Weights of a small audio embedding model.
Data: trained on acted Russian speech (Dusha), 26041 training examples.
Rows from block 5, named by matrix and row number. Each number is 200 + 40 x the weight over its row's rms, rounded and kept within 0 to 999. All counts start at 0. After the name is the row's rms in percent of the matrix's.
# weight_hh_l0: LSTM recurrent weights (gates i, f, g, o stacked) (model.rnn.1.rnn.weight_hh_l0, 768x192), inputs 0-47
weight_hh_l0.466,112,171,236,174,330,190,182,235,221,164,254,204,199,229,210,255,211,198,201,248,203,187,153,219,227,166,220,187,248,129,178,252,226,156,206,222,211,267,190,241,142,237,235,230,207,237,227,185,188
weight_hh_l0.467,104,155,193,162,196,112,186,230,190,290,152,186,197,185,136,225,161,248,213,158,103,145,192,202,129,225,206,155,203,146,144,210,215,169,128,219,147,148,223,231,204,200,232,231,222,220,200,246,161
weight_hh_l0.468,101,200,167,198,194,241,193,207,213,170,270,185,176,253,227,199,245,154,217,242,177,152,181,220,210,206,258,205,216,213,235,171,233,169,183,205,219,170,127,255,178,178,196,257,208,181,215,176,195
weight_hh_l0.469,107,208,121,210,176,190,195,210,89,148,155,155,169,174,215,182,196,226,228,192,230,163,193,201,157,240,280,234,261,240,217,191,209,238,236,266,130,181,219,241,227,195,223,193,213,170,85,287,190
weight_hh_l0.470,093,167,251,279,162,132,178,212,149,155,280,175,267,205,187,128,263,189,150,164,159,193,219,187,223,178,217,256,244,185,251,158,218,150,229,185,185,151,220,208,180,273,251,248,246,215,177,209,237
weight_hh_l0.471,103,204,153,218,224,242,200,179,157,164,270,170,194,196,235,190,237,214,215,181,313,222,225,237,197,212,191,225,242,223,173,131,145,187,214,210,117,273,191,158,163,136,254,237,164,198,253,186,147
weight_hh_l0.472,100,144,163,269,229,207,200,213,196,211,223,234,265,182,194,172,177,194,206,194,210,240,173,220,170,170,177,179,215,223,209,251,203,197,185,188,225,201,180,178,203,172,195,231,205,215,170,197,171
weight_hh_l0.473,109,167,248,188,178,191,207,157,220,207,196,241,213,208,165,262,174,207,193,236,190,223,215,215,178,224,189,177,201,224,169,163,143,168,200,190,167,265,157,157,187,179,234,272,162,192,254,186,153
weight_hh_l0.474,100,199,195,145,203,189,192,105,232,159,182,156,174,155,168,219,204,230,235,202,191,212,233,157,216,161,138,146,209,211,181,190,195,170,249,212,172,231,186,169,256,203,175,174,176,141,204,229,186
weight_hh_l0.475,124,238,276,213,184,199,249,126,175,221,245,241,182,183,256,232,165,209,258,169,240,196,225,157,225,198,174,294,174,171,191,254,238,199,205,203,171,252,173,197,164,219,205,129,224,185,231,239,185
weight_hh_l0.476,109,191,162,198,171,220,192,180,151,229,195,214,223,234,213,175,223,207,209,187,183,259,158,251,190,194,213,209,208,165,207,203,226,242,163,245,179,186,155,190,215,159,196,282,238,192,204,214,176
weight_hh_l0.477,106,175,178,124,258,199,202,181,212,208,110,270,143,167,159,230,192,251,142,169,235,222,217,170,224,200,178,227,161,209,148,191,178,194,226,121,237,200,248,198,212,171,221,149,251,207,244,160,193
weight_hh_l0.478,110,168,164,190,184,206,204,262,130,155,278,194,225,203,269,215,173,187,235,236,176,225,189,130,257,226,235,260,253,184,240,122,215,262,210,156,209,227,191,198,181,228,221,166,210,237,192,262,149
weight_hh_l0.479,109,231,221,204,253,216,161,246,206,207,182,246,191,175,213,118,218,193,188,198,233,218,217,180,169,212,217,233,187,160,216,215,203,205,201,194,208,218,181,186,158,172,243,170,207,219,109,228,210
weight_hh_l0.480,096,135,270,224,178,188,141,215,193,204,230,207,184,195,227,188,214,128,160,169,217,186,170,192,179,206,159,195,247,261,117,170,204,248,116,114,225,166,168,244,184,261,174,124,218,213,152,161,199
weight_hh_l0.481,097,235,198,230,159,177,203,207,305,136,193,232,181,223,106,221,163,210,209,251,267,157,187,210,263,144,216,213,191,218,244,201,152,144,149,225,102,180,154,211,219,195,136,144,212,219,123,118,120
weight_hh_l0.482,095,198,175,182,297,235,179,168,188,202,202,203,233,252,147,213,185,203,255,217,229,215,177,158,152,189,220,196,157,260,248,165,277,187,108,209,214,162,278,274,232,222,281,296,189,192,187,181,184
weight_hh_l0.483,100,226,102,209,230,140,205,231,143,163,228,186,136,221,207,211,198,177,225,170,193,183,197,204,128,216,169,191,130,185,214,189,207,194,107,184,195,180,232,192,219,140,159,267,247,183,201,248,167
weight_hh_l0.484,106,242,201,204,234,185,170,203,209,175,169,186,202,208,264,204,223,189,185,137,183,214,204,197,241,166,175,207,139,235,179,166,189,177,166,188,189,244,90,219,188,195,190,296,151,154,268,248,215
weight_hh_l0.485,117,144,232,147,198,189,238,202,239,206,219,276,189,164,211,204,176,247,199,173,202,172,195,152,197,135,140,152,174,189,165,221,184,192,225,186,255,214,196,237,172,200,215,172,134,204,154,164,240
weight_hh_l0.486,114,159,155,188,189,239,122,207,188,195,217,180,160,194,182,195,225,239,186,211,222,154,281,191,204,193,207,143,204,197,185,219,189,176,232,187,169,199,161,198,190,177,234,167,161,162,167,260,136
weight_hh_l0.487,108,307,148,137,247,153,147,182,211,114,186,268,272,172,145,194,210,283,168,161,182,219,220,184,208,175,256,196,271,155,201,199,240,137,163,215,186,157,222,208,186,197,180,253,194,249,161,190,198
weight_hh_l0.488,105,221,171,173,230,189,150,173,205,162,208,188,213,212,212,159,218,241,212,165,182,175,245,163,175,209,186,269,197,158,201,250,163,267,183,213,252,215,252,238,170,192,137,223,168,213,159,152,196
weight_hh_l0.489,096,183,195,249,252,120,261,193,202,177,220,175,210,232,210,165,169,202,214,134,143,197,199,225,147,278,100,202,170,146,241,169,211,221,176,161,224,160,192,196,239,211,197,257,254,225,191,219,184
weight_hh_l0.490,099,216,223,136,144,130,217,184,157,171,147,178,174,187,226,209,218,194,181,182,230,195,248,128,216,256,262,248,218,220,223,192,212,175,227,152,208,283,167,179,220,194,201,187,129,164,175,228,238
weight_hh_l0.491,111,132,186,227,167,225,213,228,202,304,228,206,203,181,216,178,156,111,204,227,205,187,175,120,210,216,193,267,194,135,227,201,247,102,257,182,205,223,239,175,214,203,231,192,217,251,201,137,197
weight_hh_l0.492,096,175,223,236,198,160,179,200,210,236,191,222,216,173,179,212,139,205,214,162,212,176,160,167,142,282,179,204,194,205,223,210,214,177,241,222,210,167,164,212,182,148,287,274,220,244,204,173,284
weight_hh_l0.493,122,295,196,173,156,269,143,174,127,244,175,243,265,174,194,152,204,181,192,208,202,173,146,183,139,226,197,255,179,178,151,128,182,212,238,241,139,240,256,186,202,238,344,205,146,88,213,220,182
weight_hh_l0.494,114,234,202,212,194,229,311,201,183,173,210,186,216,203,218,193,174,185,199,217,219,155,166,155,228,139,168,209,258,240,225,284,150,182,182,191,172,235,121,159,200,236,224,143,224,180,163,230,221
weight_hh_l0.495,108,164,196,156,109,174,214,238,207,179,180,200,238,241,256,205,142,174,201,178,187,198,217,179,214,187,210,208,179,234,214,174,170,174,192,137,182,242,148,97,129,258,224,189,287,135,131,158,172
weight_hh_l0.496,105,152,178,243,208,262,190,220,179,228,201,290,175,157,187,232,163,147,172,191,199,145,187,243,216,247,169,231,176,182,147,184,235,178,218,222,189,253,150,232,284,107,233,204,157,215,169,238,135
weight_hh_l0.497,106,195,173,322,194,138,201,162,155,210,276,187,198,155,227,136,183,227,232,283,219,218,173,314,249,267,208,156,177,239,182,197,244,175,161,195,193,222,258,235,157,187,208,172,249,195,253,183,262
weight_hh_l0.498,096,202,169,168,191,269,124,176,191,210,163,171,207,137,208,203,205,158,190,208,179,192,261,213,236,202,235,264,296,154,242,191,190,179,176,181,256,223,207,198,188,255,152,175,197,202,235,213,206
weight_hh_l0.499,109,192,159,240,191,257,145,208,194,169,262,224,194,227,173,165,137,212,233,212,213,165,260,199,173,158,226,231,208,153,143,212,232,194,236,154,232,166,158,162,181,213,122,161,261,208,173,134,208
weight_hh_l0.500,100,192,249,194,174,153,169,255,150,240,201,195,185,187,205,264,176,198,219,243,199,177,195,200,137,198,205,247,194,188,202,228,216,199,170,194,147,231,181,225,186,222,245,118,228,228,220,164,231
weight_hh_l0.501,098,157,161,276,186,172,199,208,245,249,202,243,180,212,218,202,165,252,246,212,235,271,214,174,214,215,128,212,211,232,173,223,211,208,213,97,159,135,209,214,212,163,233,190,187,246,224,169,162
weight_hh_l0.502,102,247,182,234,112,170,208,163,173,155,166,258,236,225,111,287,162,179,252,230,100,225,195,210,183,222,238,114,199,233,232,281,177,261,199,198,214,194,253,185,123,244,230,137,202,197,218,134,207
weight_hh_l0.503,111,256,181,202,243,202,192,192,182,243,187,219,141,217,247,232,252,214,187,188,163,238,224,247,146,173,204,196,132,176,193,211,157,231,173,233,157,212,161,183,200,262,131,226,197,141,215,235,231
weight_hh_l0.504,107,208,154,169,239,204,139,182,264,197,189,153,196,221,190,156,220,111,212,256,215,216,242,257,115,182,222,261,290,200,169,221,197,159,181,207,252,219,178,181,171,141,251,226,141,200,200,174,273
weight_hh_l0.505,106,146,235,179,180,182,201,279,225,210,228,253,220,160,252,257,200,168,189,167,185,156,137,202,186,145,201,244,236,182,248,182,238,287,202,184,225,201,231,187,250,243,184,157,272,191,224,200,177
weight_hh_l0.506,110,131,180,205,176,146,234,225,192,182,192,212,194,163,247,281,183,261,206,191,226,252,236,222,201,174,166,273,185,213,190,244,245,159,248,219,218,181,217,163,174,177,211,184,191,210,291,162,196
weight_hh_l0.507,099,192,182,200,196,225,197,152,292,176,192,198,234,194,149,195,190,192,226,196,190,235,158,180,162,204,207,252,138,171,202,248,275,135,184,255,143,207,147,200,257,258,249,193,192,216,257,199,178
weight_hh_l0.508,107,192,116,188,220,257,178,181,242,185,261,272,222,221,180,240,204,227,183,207,260,169,133,181,240,212,165,132,214,222,162,241,211,248,238,236,178,152,183,225,217,187,219,259,217,115,161,134,201
weight_hh_l0.509,102,109,233,217,223,245,210,224,152,167,177,157,209,187,159,220,197,229,220,151,190,197,260,194,203,157,198,167,273,265,199,173,174,178,199,246,218,244,288,232,275,163,154,207,112,164,204,180,127
weight_hh_l0.510,122,235,245,231,164,218,204,243,158,183,187,151,144,185,152,185,236,238,208,249,215,197,184,243,243,171,151,211,189,246,211,198,169,172,208,216,199,174,221,216,191,137,220,256,176,267,205,199,199
weight_hh_l0.511,103,181,180,172,182,188,226,192,188,248,198,219,255,209,176,193,129,205,203,156,225,177,196,273,204,273,170,181,186,172,271,159,201,241,184,218,230,152,173,187,160,98,108,115,178,161,231,267,228
weight_hh_l0.512,102,217,187,149,206,249,184,212,119,216,166,189,158,219,221,225,135,209,208,241,201,179,183,160,154,187,165,179,241,263,137,174,184,205,240,197,225,157,145,226,173,253,178,145,227,292,211,293,180
weight_hh_l0.513,111,174,202,169,201,156,256,151,169,164,178,157,257,209,224,175,195,238,234,220,158,236,212,132,195,200,238,201,238,262,199,89,215,230,187,225,190,202,152,216,185,217,194,296,211,190,203,183,239
weight_hh_l0.514,103,183,194,180,162,191,218,216,165,228,220,174,208,170,276,165,170,183,202,178,272,227,237,156,182,205,214,225,193,219,120,204,83,176,248,206,158,190,126,233,203,210,166,233,207,230,244,122,116
weight_hh_l0.515,108,198,244,247,264,181,258,179,202,195,189,242,176,198,229,220,146,148,167,148,250,205,203,182,337,211,156,176,195,233,192,191,212,199,195,222,162,142,159,164,232,169,210,263,206,156,235,259,224
weight_hh_l0.516,091,207,234,208,278,180,212,249,217,109,273,164,163,208,185,151,202,198,205,180,224,206,236,240,166,192,205,232,222,192,220,163,228,262,263,185,189,134,290,148,150,162,213,245,203,250,246,225,243
weight_hh_l0.517,108,171,193,171,164,171,131,187,179,244,223,152,175,193,216,238,88,232,176,232,212,189,244,149,210,156,133,178,220,285,274,187,195,194,114,166,249,106,179,240,180,236,293,186,147,203,202,207,223
weight_hh_l0.518,097,289,194,241,164,179,244,161,153,144,189,240,170,169,142,141,139,169,129,172,140,206,161,170,180,206,189,197,208,201,181,227,226,117,271,181,212,228,175,105,176,251,190,174,184,195,254,192,249
weight_hh_l0.519,099,170,233,255,129,285,188,214,173,105,288,241,126,136,200,204,170,208,206,189,213,260,223,188,181,202,163,212,158,260,170,210,193,179,246,252,227,167,209,211,197,269,153,209,146,273,156,182,213
weight_hh_l0.520,112,143,214,220,160,196,250,185,165,241,206,198,192,179,226,164,226,185,214,204,173,235,196,236,212,188,206,166,189,133,222,140,236,200,229,195,213,224,197,214,132,146,178,194,250,248,214,153,229
weight_hh_l0.521,112,166,235,209,161,178,151,269,161,104,221,153,98,199,299,210,226,184,261,168,136,236,174,177,271,132,163,219,218,214,190,218,178,188,188,201,228,159,198,181,237,171,114,197,136,201,168,207,227
weight_hh_l0.522,104,156,225,184,217,220,215,188,257,181,196,192,159,170,255,184,194,228,176,163,201,244,205,215,108,196,148,215,185,264,123,242,199,189,225,174,225,185,223,244,217,129,179,173,157,188,158,267,183
weight_hh_l0.523,107,202,258,128,147,167,189,220,237,134,290,111,247,213,162,259,238,276,230,164,237,230,213,153,182,236,229,179,201,241,218,167,188,184,177,162,239,205,233,214,204,163,160,117,205,178,264,144,213
weight_hh_l0.524,108,193,302,210,200,166,220,213,176,225,170,201,142,160,157,231,270,149,204,244,216,217,196,175,183,226,182,192,152,184,240,177,223,258,224,234,156,215,159,157,223,199,171,217,182,250,195,187,253
weight_hh_l0.525,103,200,184,186,256,221,262,232,188,246,129,192,174,176,224,206,193,182,150,154,212,190,178,149,217,240,164,196,183,189,266,223,186,176,171,155,188,188,207,194,211,205,242,153,150,155,216,200,230
weight_hh_l0.526,102,303,122,242,207,247,217,179,226,204,208,190,167,275,165,174,153,233,131,228,269,140,197,229,209,151,227,173,220,168,255,243,235,146,200,189,179,255,175,188,224,240,224,261,221,221,205,173,191
weight_hh_l0.527,116,177,169,151,217,165,167,161,195,228,173,182,193,239,172,240,235,218,234,184,212,162,280,197,221,217,162,192,190,196,176,199,184,188,204,262,236,247,207,166,215,188,239,155,218,230,234,250,156
weight_hh_l0.528,098,156,140,174,190,189,266,313,252,230,205,155,203,245,251,212,226,222,234,212,117,223,165,198,151,272,266,234,176,179,173,200,166,260,213,196,167,229,155,162,184,125,217,235,206,196,192,227,177
weight_hh_l0.529,113,236,242,187,248,133,214,165,219,216,183,218,270,215,213,231,164,204,247,236,198,226,209,230,235,194,183,222,225,213,196,149,198,197,200,216,212,205,232,146,192,246,275,139,299,217,169,180,184
weight_hh_l0.530,119,222,227,168,276,230,184,205,233,148,267,207,170,140,168,229,192,182,220,200,164,212,209,204,191,155,194,206,168,209,240,157,186,244,133,236,221,172,202,188,170,206,240,218,200,204,151,234,262
weight_hh_l0.531,118,208,165,116,220,176,242,229,179,175,205,239,183,201,244,158,112,192,241,242,232,240,177,187,161,218,210,149,218,194,218,168,189,252,270,234,217,235,141,194,220,234,187,196,225,207,176,198,194
weight_hh_l0.532,112,172,272,129,223,183,261,241,267,194,208,166,172,168,184,229,218,197,203,208,278,247,195,221,217,221,188,121,203,195,168,260,187,272,144,219,196,173,241,224,174,183,190,138,215,174,226,169,193
weight_hh_l0.670,097,185,183,190,152,240,213,204,246,239,171,194,234,166,227,203,225,229,179,260,200,198,213,150,192,201,221,236,205,244,248,174,145,153,170,256,200,271,224,115,169,250,166,193,135,190,252,208,292
weight_hh_l0.671,104,119,216,159,198,128,236,227,190,185,235,172,160,218,171,195,170,183,181,164,248,227,236,184,275,186,218,157,205,187,128,182,235,263,254,293,181,149,231,159,228,202,194,248,210,209,213,204,255
weight_hh_l0.672,096,126,201,241,200,169,198,246,191,252,224,249,269,143,216,179,234,170,231,144,215,156,211,192,177,174,168,241,229,197,186,191,221,205,233,209,167,223,202,209,139,216,182,121,242,178,176,172,186
weight_hh_l0.673,101,202,216,283,215,114,156,272,244,139,178,164,201,217,165,268,203,210,184,199,146,231,196,196,187,215,198,160,252,162,230,204,212,229,247,217,156,237,257,240,185,181,229,151,203,208,141,177,169
weight_hh_l0.674,113,177,174,191,207,224,226,211,290,192,224,226,149,191,128,230,163,163,243,238,150,162,179,248,219,242,74,230,177,225,184,172,242,229,161,224,210,215,277,194,239,233,274,211,234,237,155,184,196
weight_hh_l0.675,092,203,208,142,192,185,143,125,108,169,178,169,224,166,214,139,183,177,208,165,229,247,190,222,197,212,221,155,216,113,272,154,137,99,132,188,206,143,184,216,196,237,144,189,230,241,180,226,198
weight_hh_l0.676,103,163,292,230,235,275,171,205,203,162,202,233,216,138,130,235,243,187,225,207,228,212,199,204,183,254,236,199,224,194,248,245,137,186,200,188,204,149,200,104,203,263,204,200,182,183,161,134,174
weight_hh_l0.677,107,197,224,172,259,161,199,261,220,179,241,193,183,237,193,175,221,180,189,293,201,252,226,243,238,175,186,151,197,193,229,180,163,236,156,254,240,244,160,149,250,255,155,238,181,179,65,206,215
weight_hh_l0.678,094,214,221,162,168,238,156,207,154,230,184,289,250,249,179,253,226,202,186,253,174,162,170,153,168,231,211,190,217,193,227,221,187,234,200,188,253,153,221,183,168,180,171,165,221,155,145,182,206
weight_hh_l0.679,093,265,150,222,186,222,168,216,232,132,217,231,178,265,193,216,155,212,210,235,193,242,217,216,222,192,130,143,255,219,202,230,96,237,177,198,182,187,153,163,191,160,225,158,260,131,200,262,226
weight_hh_l0.680,114,74,198,154,237,231,196,222,203,208,163,187,175,255,232,246,205,244,212,166,150,165,164,172,162,166,183,178,177,177,170,238,193,192,167,175,217,245,227,175,139,256,250,74,204,220,169,118,260
weight_hh_l0.681,091,225,209,180,153,194,203,141,232,203,157,195,185,188,162,164,173,155,187,200,189,246,176,257,211,271,262,235,258,229,234,178,135,267,120,207,166,205,230,243,162,230,203,164,240,151,211,167,154
weight_hh_l0.682,088,188,171,165,199,217,258,223,173,107,104,166,184,261,183,230,251,212,220,216,225,208,190,198,204,262,150,230,162,170,297,192,204,214,191,196,177,201,184,312,215,200,133,190,185,172,210,227,182
weight_hh_l0.683,105,190,118,207,218,205,159,196,246,190,235,177,228,252,170,249,215,162,176,69,210,213,203,190,180,250,233,196,202,220,178,209,135,170,141,107,248,124,275,161,191,199,127,176,195,185,213,274,241
weight_hh_l0.684,102,168,117,263,153,171,269,172,156,206,228,239,213,213,227,177,179,221,163,212,124,241,219,197,232,218,196,244,119,204,208,254,184,181,198,163,187,234,213,207,228,180,208,174,190,231,171,282,175
weight_hh_l0.685,099,216,203,208,257,217,193,124,238,141,194,276,190,227,208,102,176,226,186,141,242,212,134,190,220,188,87,214,179,241,260,155,239,191,224,154,239,176,213,179,213,161,217,193,168,205,164,237,187
weight_hh_l0.686,107,181,267,165,167,159,188,192,242,225,207,108,237,178,206,234,121,194,209,261,202,189,178,214,193,169,174,175,269,193,218,161,199,175,259,276,195,184,215,122,233,244,226,254,241,242,236,155,206
weight_hh_l0.687,109,210,185,186,195,111,196,175,168,191,215,169,221,267,164,182,104,159,217,168,172,168,185,224,232,227,183,209,214,172,210,225,146,189,231,210,265,202,219,248,172,140,163,202,158,199,191,201,185
weight_hh_l0.688,088,187,115,320,225,234,207,195,146,172,241,272,205,171,154,184,206,175,141,198,260,215,194,241,204,261,249,224,248,155,189,181,213,248,198,146,225,232,222,230,163,170,139,208,152,159,174,183,157
weight_hh_l0.689,107,193,174,249,191,217,286,189,261,205,146,151,137,150,294,188,214,187,235,233,198,247,202,127,155,176,198,225,218,215,241,254,202,210,182,170,164,196,233,180,197,158,222,204,225,172,164,311,171
weight_hh_l0.690,099,261,210,224,192,224,184,211,249,134,245,263,138,174,177,165,211,161,218,262,156,181,231,293,259,183,180,252,119,212,304,183,201,113,185,237,225,177,218,143,189,211,235,274,231,190,133,85,118
weight_hh_l0.691,094,251,123,197,228,174,247,192,190,196,186,172,170,270,169,169,205,215,155,162,153,172,168,273,207,127,123,245,137,239,238,257,159,188,207,179,227,235,206,114,230,192,207,231,212,272,250,131,284
weight_hh_l0.692,095,197,199,213,157,223,210,184,178,230,156,280,250,171,195,275,277,267,179,144,152,164,203,222,178,174,191,253,164,223,183,190,196,148,218,209,237,220,191,222,182,287,190,170,239,226,170,206,227
weight_hh_l0.693,091,225,177,190,214,207,216,222,221,265,217,190,235,250,188,185,118,192,226,167,202,204,188,230,188,305,160,233,194,171,207,220,176,259,228,180,180,221,204,250,185,206,224,213,213,151,130,220,243
weight_hh_l0.694,109,219,189,198,176,246,119,189,163,203,157,170,155,201,214,119,227,121,204,183,147,198,168,105,264,189,144,201,232,239,278,203,203,171,147,177,188,226,105,204,205,104,148,128,241,174,155,163,218
weight_hh_l0.695,093,163,217,146,229,234,224,231,197,147,203,227,193,252,93,173,227,243,192,243,217,164,200,241,172,313,238,213,170,184,183,169,227,171,241,147,212,95,206,212,221,233,157,266,232,244,249,127,242
weight_hh_l0.696,092,146,172,179,157,216,157,192,199,166,155,140,118,193,178,185,131,217,183,233,199,150,162,153,205,207,194,223,237,172,224,182,148,232,145,161,214,199,172,216,156,218,312,177,186,187,342,216,214
weight_hh_l0.697,094,180,173,128,185,219,134,192,235,149,177,255,264,153,193,169,264,156,178,247,194,211,189,199,186,244,190,215,295,176,174,133,187,168,217,165,293,201,209,233,205,166,202,190,226,213,204,137,290
weight_hh_l0.698,091,220,175,244,263,247,195,174,191,230,143,213,155,127,210,172,304,192,166,215,205,246,202,135,228,140,215,201,169,194,204,166,212,162,187,187,205,135,246,218,195,238,193,189,211,155,174,227,189
weight_hh_l0.699,099,155,120,176,221,127,204,105,149,213,244,266,155,144,198,243,191,186,219,216,200,231,273,246,147,158,139,191,171,163,214,232,259,227,203,228,285,188,294,166,175,197,264,214,216,184,180,294,244
weight_hh_l0.700,108,204,201,224,219,144,215,199,184,189,127,127,205,225,161,173,145,180,168,222,280,205,147,236,202,256,272,185,127,209,254,254,178,207,264,200,191,235,212,228,189,128,170,229,223,206,131,151,177
weight_hh_l0.701,099,279,193,223,148,184,251,179,242,195,191,166,249,215,194,307,202,230,237,199,164,232,171,200,232,204,216,133,290,253,167,178,227,204,117,108,232,174,163,252,208,273,208,208,242,137,197,187,275
weight_hh_l0.702,099,239,195,124,223,114,136,234,232,244,227,159,187,214,211,170,139,204,221,238,185,111,193,188,172,168,212,178,281,182,168,153,194,186,209,251,213,132,237,172,229,266,195,172,216,152,156,239,200
weight_hh_l0.703,102,140,153,261,156,181,181,156,236,282,213,182,136,199,204,188,126,195,164,165,212,157,209,255,197,249,241,199,133,184,165,151,211,165,209,147,230,160,186,247,165,178,202,259,148,237,220,168,199
weight_hh_l0.704,106,228,218,194,260,241,227,176,181,177,196,258,291,207,171,183,148,245,230,209,189,209,259,159,201,202,247,216,207,199,250,164,246,229,277,180,226,179,154,179,152,206,200,225,184,238,236,207,160
weight_hh_l0.705,102,176,225,252,170,155,110,203,205,196,188,172,179,147,186,157,170,210,193,188,196,172,144,199,163,202,201,127,195,274,236,185,187,143,165,112,204,186,193,200,151,232,152,285,228,156,135,183,176
weight_hh_l0.706,101,168,253,200,170,217,206,220,259,217,247,214,263,210,186,166,205,213,217,172,362,249,188,169,252,215,181,193,232,204,184,146,94,242,205,177,149,298,263,225,219,217,155,149,188,224,230,192,179
weight_hh_l0.707,103,230,119,93,140,230,163,197,276,213,169,209,210,228,159,258,191,214,162,232,160,150,174,191,127,169,219,154,203,231,170,156,239,135,167,163,132,185,166,199,177,240,158,168,198,212,135,272,241
weight_hh_l0.708,100,121,233,151,160,200,191,218,243,222,226,213,245,177,266,188,265,219,159,178,201,188,160,176,182,213,224,140,154,244,243,291,209,236,154,169,174,127,184,183,206,204,255,271,218,241,276,194,167
weight_hh_l0.709,098,242,222,115,240,201,212,143,169,268,157,191,241,198,203,187,218,131,174,203,178,186,171,126,213,191,266,215,209,223,225,225,213,179,158,231,193,179,257,165,240,189,164,230,231,186,125,200,187
weight_hh_l0.710,102,193,181,162,254,214,198,247,244,199,214,125,212,195,235,177,250,203,211,170,119,216,192,166,180,194,180,165,146,202,141,209,155,250,198,217,232,269,161,156,143,270,240,169,199,137,215,267,271
weight_hh_l0.711,105,221,193,190,202,218,233,134,222,166,235,271,228,192,158,301,234,234,262,207,248,241,214,201,221,177,192,179,256,254,168,203,196,182,226,209,163,223,248,167,221,212,163,103,98,220,135,147,211
weight_hh_l0.712,114,205,244,231,204,184,145,215,220,243,123,227,160,212,214,206,156,165,202,192,163,272,141,205,234,209,193,268,216,168,139,208,174,248,182,228,165,241,168,263,133,167,146,196,215,171,217,193,198
weight_hh_l0.713,101,174,117,159,141,211,247,124,177,197,263,166,196,236,170,203,175,216,267,240,166,176,168,203,227,208,175,305,262,201,201,233,197,183,213,210,148,169,209,181,218,226,201,213,186,220,184,207,178
weight_hh_l0.714,092,199,205,220,229,167,254,180,187,219,156,242,210,240,108,223,232,196,268,174,169,151,173,140,222,198,215,130,157,192,171,192,242,187,230,210,194,136,191,176,164,180,139,292,314,162,212,175,224
weight_hh_l0.715,100,213,196,145,197,244,167,215,222,265,173,233,191,232,232,177,195,193,218,294,219,211,161,183,247,241,220,176,174,206,115,189,216,201,188,206,138,180,129,196,178,269,191,193,158,227,165,269,171
weight_hh_l0.716,089,202,174,142,211,87,144,195,192,194,189,203,182,185,213,195,271,217,152,217,207,118,215,147,180,245,200,169,192,154,159,234,173,107,154,196,235,161,287,201,193,241,215,160,216,180,271,209,161
weight_hh_l0.717,093,203,211,187,180,220,181,231,132,129,219,195,238,234,223,161,181,104,218,182,231,188,181,244,245,210,162,86,226,235,227,235,230,211,259,223,239,166,170,160,187,270,231,193,235,136,270,201,162
weight_hh_l0.718,081,203,235,273,222,223,152,194,144,195,181,231,217,189,244,76,181,243,184,151,234,138,209,172,234,214,241,282,187,166,161,219,246,225,187,242,160,221,183,143,170,233,268,257,212,191,257,251,192
weight_hh_l0.719,100,148,178,179,168,200,189,155,223,222,208,216,172,205,201,194,265,187,209,205,182,178,208,236,177,209,217,312,218,258,232,213,91,222,158,230,266,234,262,213,205,127,105,210,132,175,176,237,209
weight_hh_l0.720,092,141,227,231,158,251,120,210,196,218,201,178,265,109,210,186,143,191,209,198,155,130,148,255,183,231,260,201,174,184,145,193,215,236,243,118,218,168,202,230,192,230,244,178,151,153,188,183,198
weight_hh_l0.721,115,207,264,119,214,75,205,161,212,199,245,209,166,163,232,171,188,174,213,195,190,128,248,173,211,172,205,190,264,293,228,165,209,191,168,229,177,300,196,205,190,205,174,208,149,132,220,236,209
weight_hh_l0.722,091,213,197,231,209,174,140,219,208,253,190,215,189,211,245,183,195,184,230,197,199,169,242,250,149,263,167,279,160,188,177,162,152,182,191,179,145,218,199,202,151,134,208,82,118,163,176,232,220
weight_hh_l0.723,097,146,214,230,242,266,216,173,253,134,220,266,230,237,240,167,194,160,186,143,285,201,281,204,165,171,129,255,206,206,228,263,194,210,168,236,278,233,196,181,237,235,197,255,174,188,214,212,256
weight_hh_l0.724,089,91,157,169,228,179,169,219,181,264,221,202,175,176,285,161,233,241,135,138,206,139,255,177,224,189,190,109,194,242,232,209,195,158,269,221,123,234,111,178,231,216,191,249,195,227,174,248,277
weight_hh_l0.725,100,122,147,199,210,252,180,222,171,193,141,178,188,196,149,214,174,168,208,189,187,199,210,151,208,216,223,211,135,175,208,204,186,226,216,278,135,260,195,237,256,205,175,170,275,248,177,165,246
weight_hh_l0.726,102,205,174,244,132,232,168,182,245,212,186,182,216,239,241,186,181,232,167,239,265,174,272,242,202,195,117,200,273,193,179,165,149,201,189,183,205,264,192,169,156,207,205,189,157,208,186,244,137
weight_hh_l0.727,096,221,216,208,190,278,115,192,265,221,215,193,147,165,254,196,193,191,241,118,230,203,177,228,229,245,206,213,218,149,203,161,167,146,213,218,252,273,252,149,174,276,168,193,219,204,186,266,275
weight_hh_l0.728,086,209,143,170,243,207,240,191,166,175,189,161,169,227,206,218,207,177,155,224,216,209,236,224,248,182,253,189,182,133,142,88,215,213,233,187,184,201,231,335,149,231,191,237,213,179,208,121,139
weight_hh_l0.729,098,252,255,190,226,199,176,178,185,221,137,142,198,259,148,156,136,219,191,144,180,157,137,207,239,182,190,256,245,249,160,266,144,169,180,213,271,146,236,219,227,270,194,226,206,229,181,148,219
weight_hh_l0.730,098,118,240,192,195,168,193,160,198,110,198,169,154,236,154,155,132,198,208,205,118,141,174,231,227,192,174,144,164,224,164,269,209,178,158,242,266,230,189,161,285,177,202,232,250,264,204,222,214
weight_hh_l0.731,097,141,162,178,179,251,173,223,172,156,174,189,220,226,244,226,182,216,228,186,153,248,154,221,321,190,249,125,187,199,151,318,190,189,201,135,209,251,167,216,236,286,264,202,184,200,153,238,184
weight_hh_l0.732,100,185,194,137,213,197,157,164,237,114,199,189,188,229,217,157,100,256,167,167,233,217,152,200,164,178,192,180,237,254,243,220,199,105,233,177,138,204,214,196,185,255,209,214,159,232,175,208,143
weight_hh_l0.733,095,222,248,187,211,259,194,298,241,219,234,161,181,230,177,206,166,151,236,112,209,169,198,209,187,254,213,258,116,168,128,198,232,223,178,189,225,216,254,186,203,211,260,210,148,234,136,209,261
weight_hh_l0.734,096,213,141,256,164,190,110,185,248,193,170,203,153,222,229,142,198,269,229,195,204,228,226,176,147,247,207,141,182,203,142,199,263,197,232,239,215,205,151,189,137,248,261,194,138,265,204,157,186
weight_hh_l0.735,100,220,182,267,137,186,222,132,198,151,229,183,81,153,253,264,203,258,171,197,238,258,209,155,102,141,234,205,211,198,168,185,158,217,149,227,215,182,210,179,174,241,172,173,223,195,200,232,275
weight_hh_l0.736,102,241,216,246,232,229,181,203,127,232,190,170,199,235,189,192,251,180,172,200,203,201,175,171,208,129,135,234,301,311,158,290,192,208,174,212,259,183,196,236,158,175,242,289,177,164,233,146,172
weight_hh_l0.737,103,213,220,246,219,171,191,185,178,173,124,120,164,211,217,280,248,141,195,266,187,235,158,233,243,199,175,170,183,183,199,169,205,192,193,145,159,214,228,204,184,175,146,134,151,226,142,156,218
weight_hh_l0.738,101,168,271,159,178,232,187,119,198,186,269,225,134,209,209,210,217,181,193,119,196,173,259,207,172,172,120,105,249,186,165,306,174,181,292,186,223,208,170,205,196,210,145,153,239,144,248,214,237
weight_hh_l0.739,098,180,279,167,247,205,160,223,158,235,245,238,204,219,198,197,171,115,191,276,221,224,215,215,241,255,177,142,176,243,255,129,172,272,191,192,170,190,214,184,234,267,150,249,201,107,221,198,251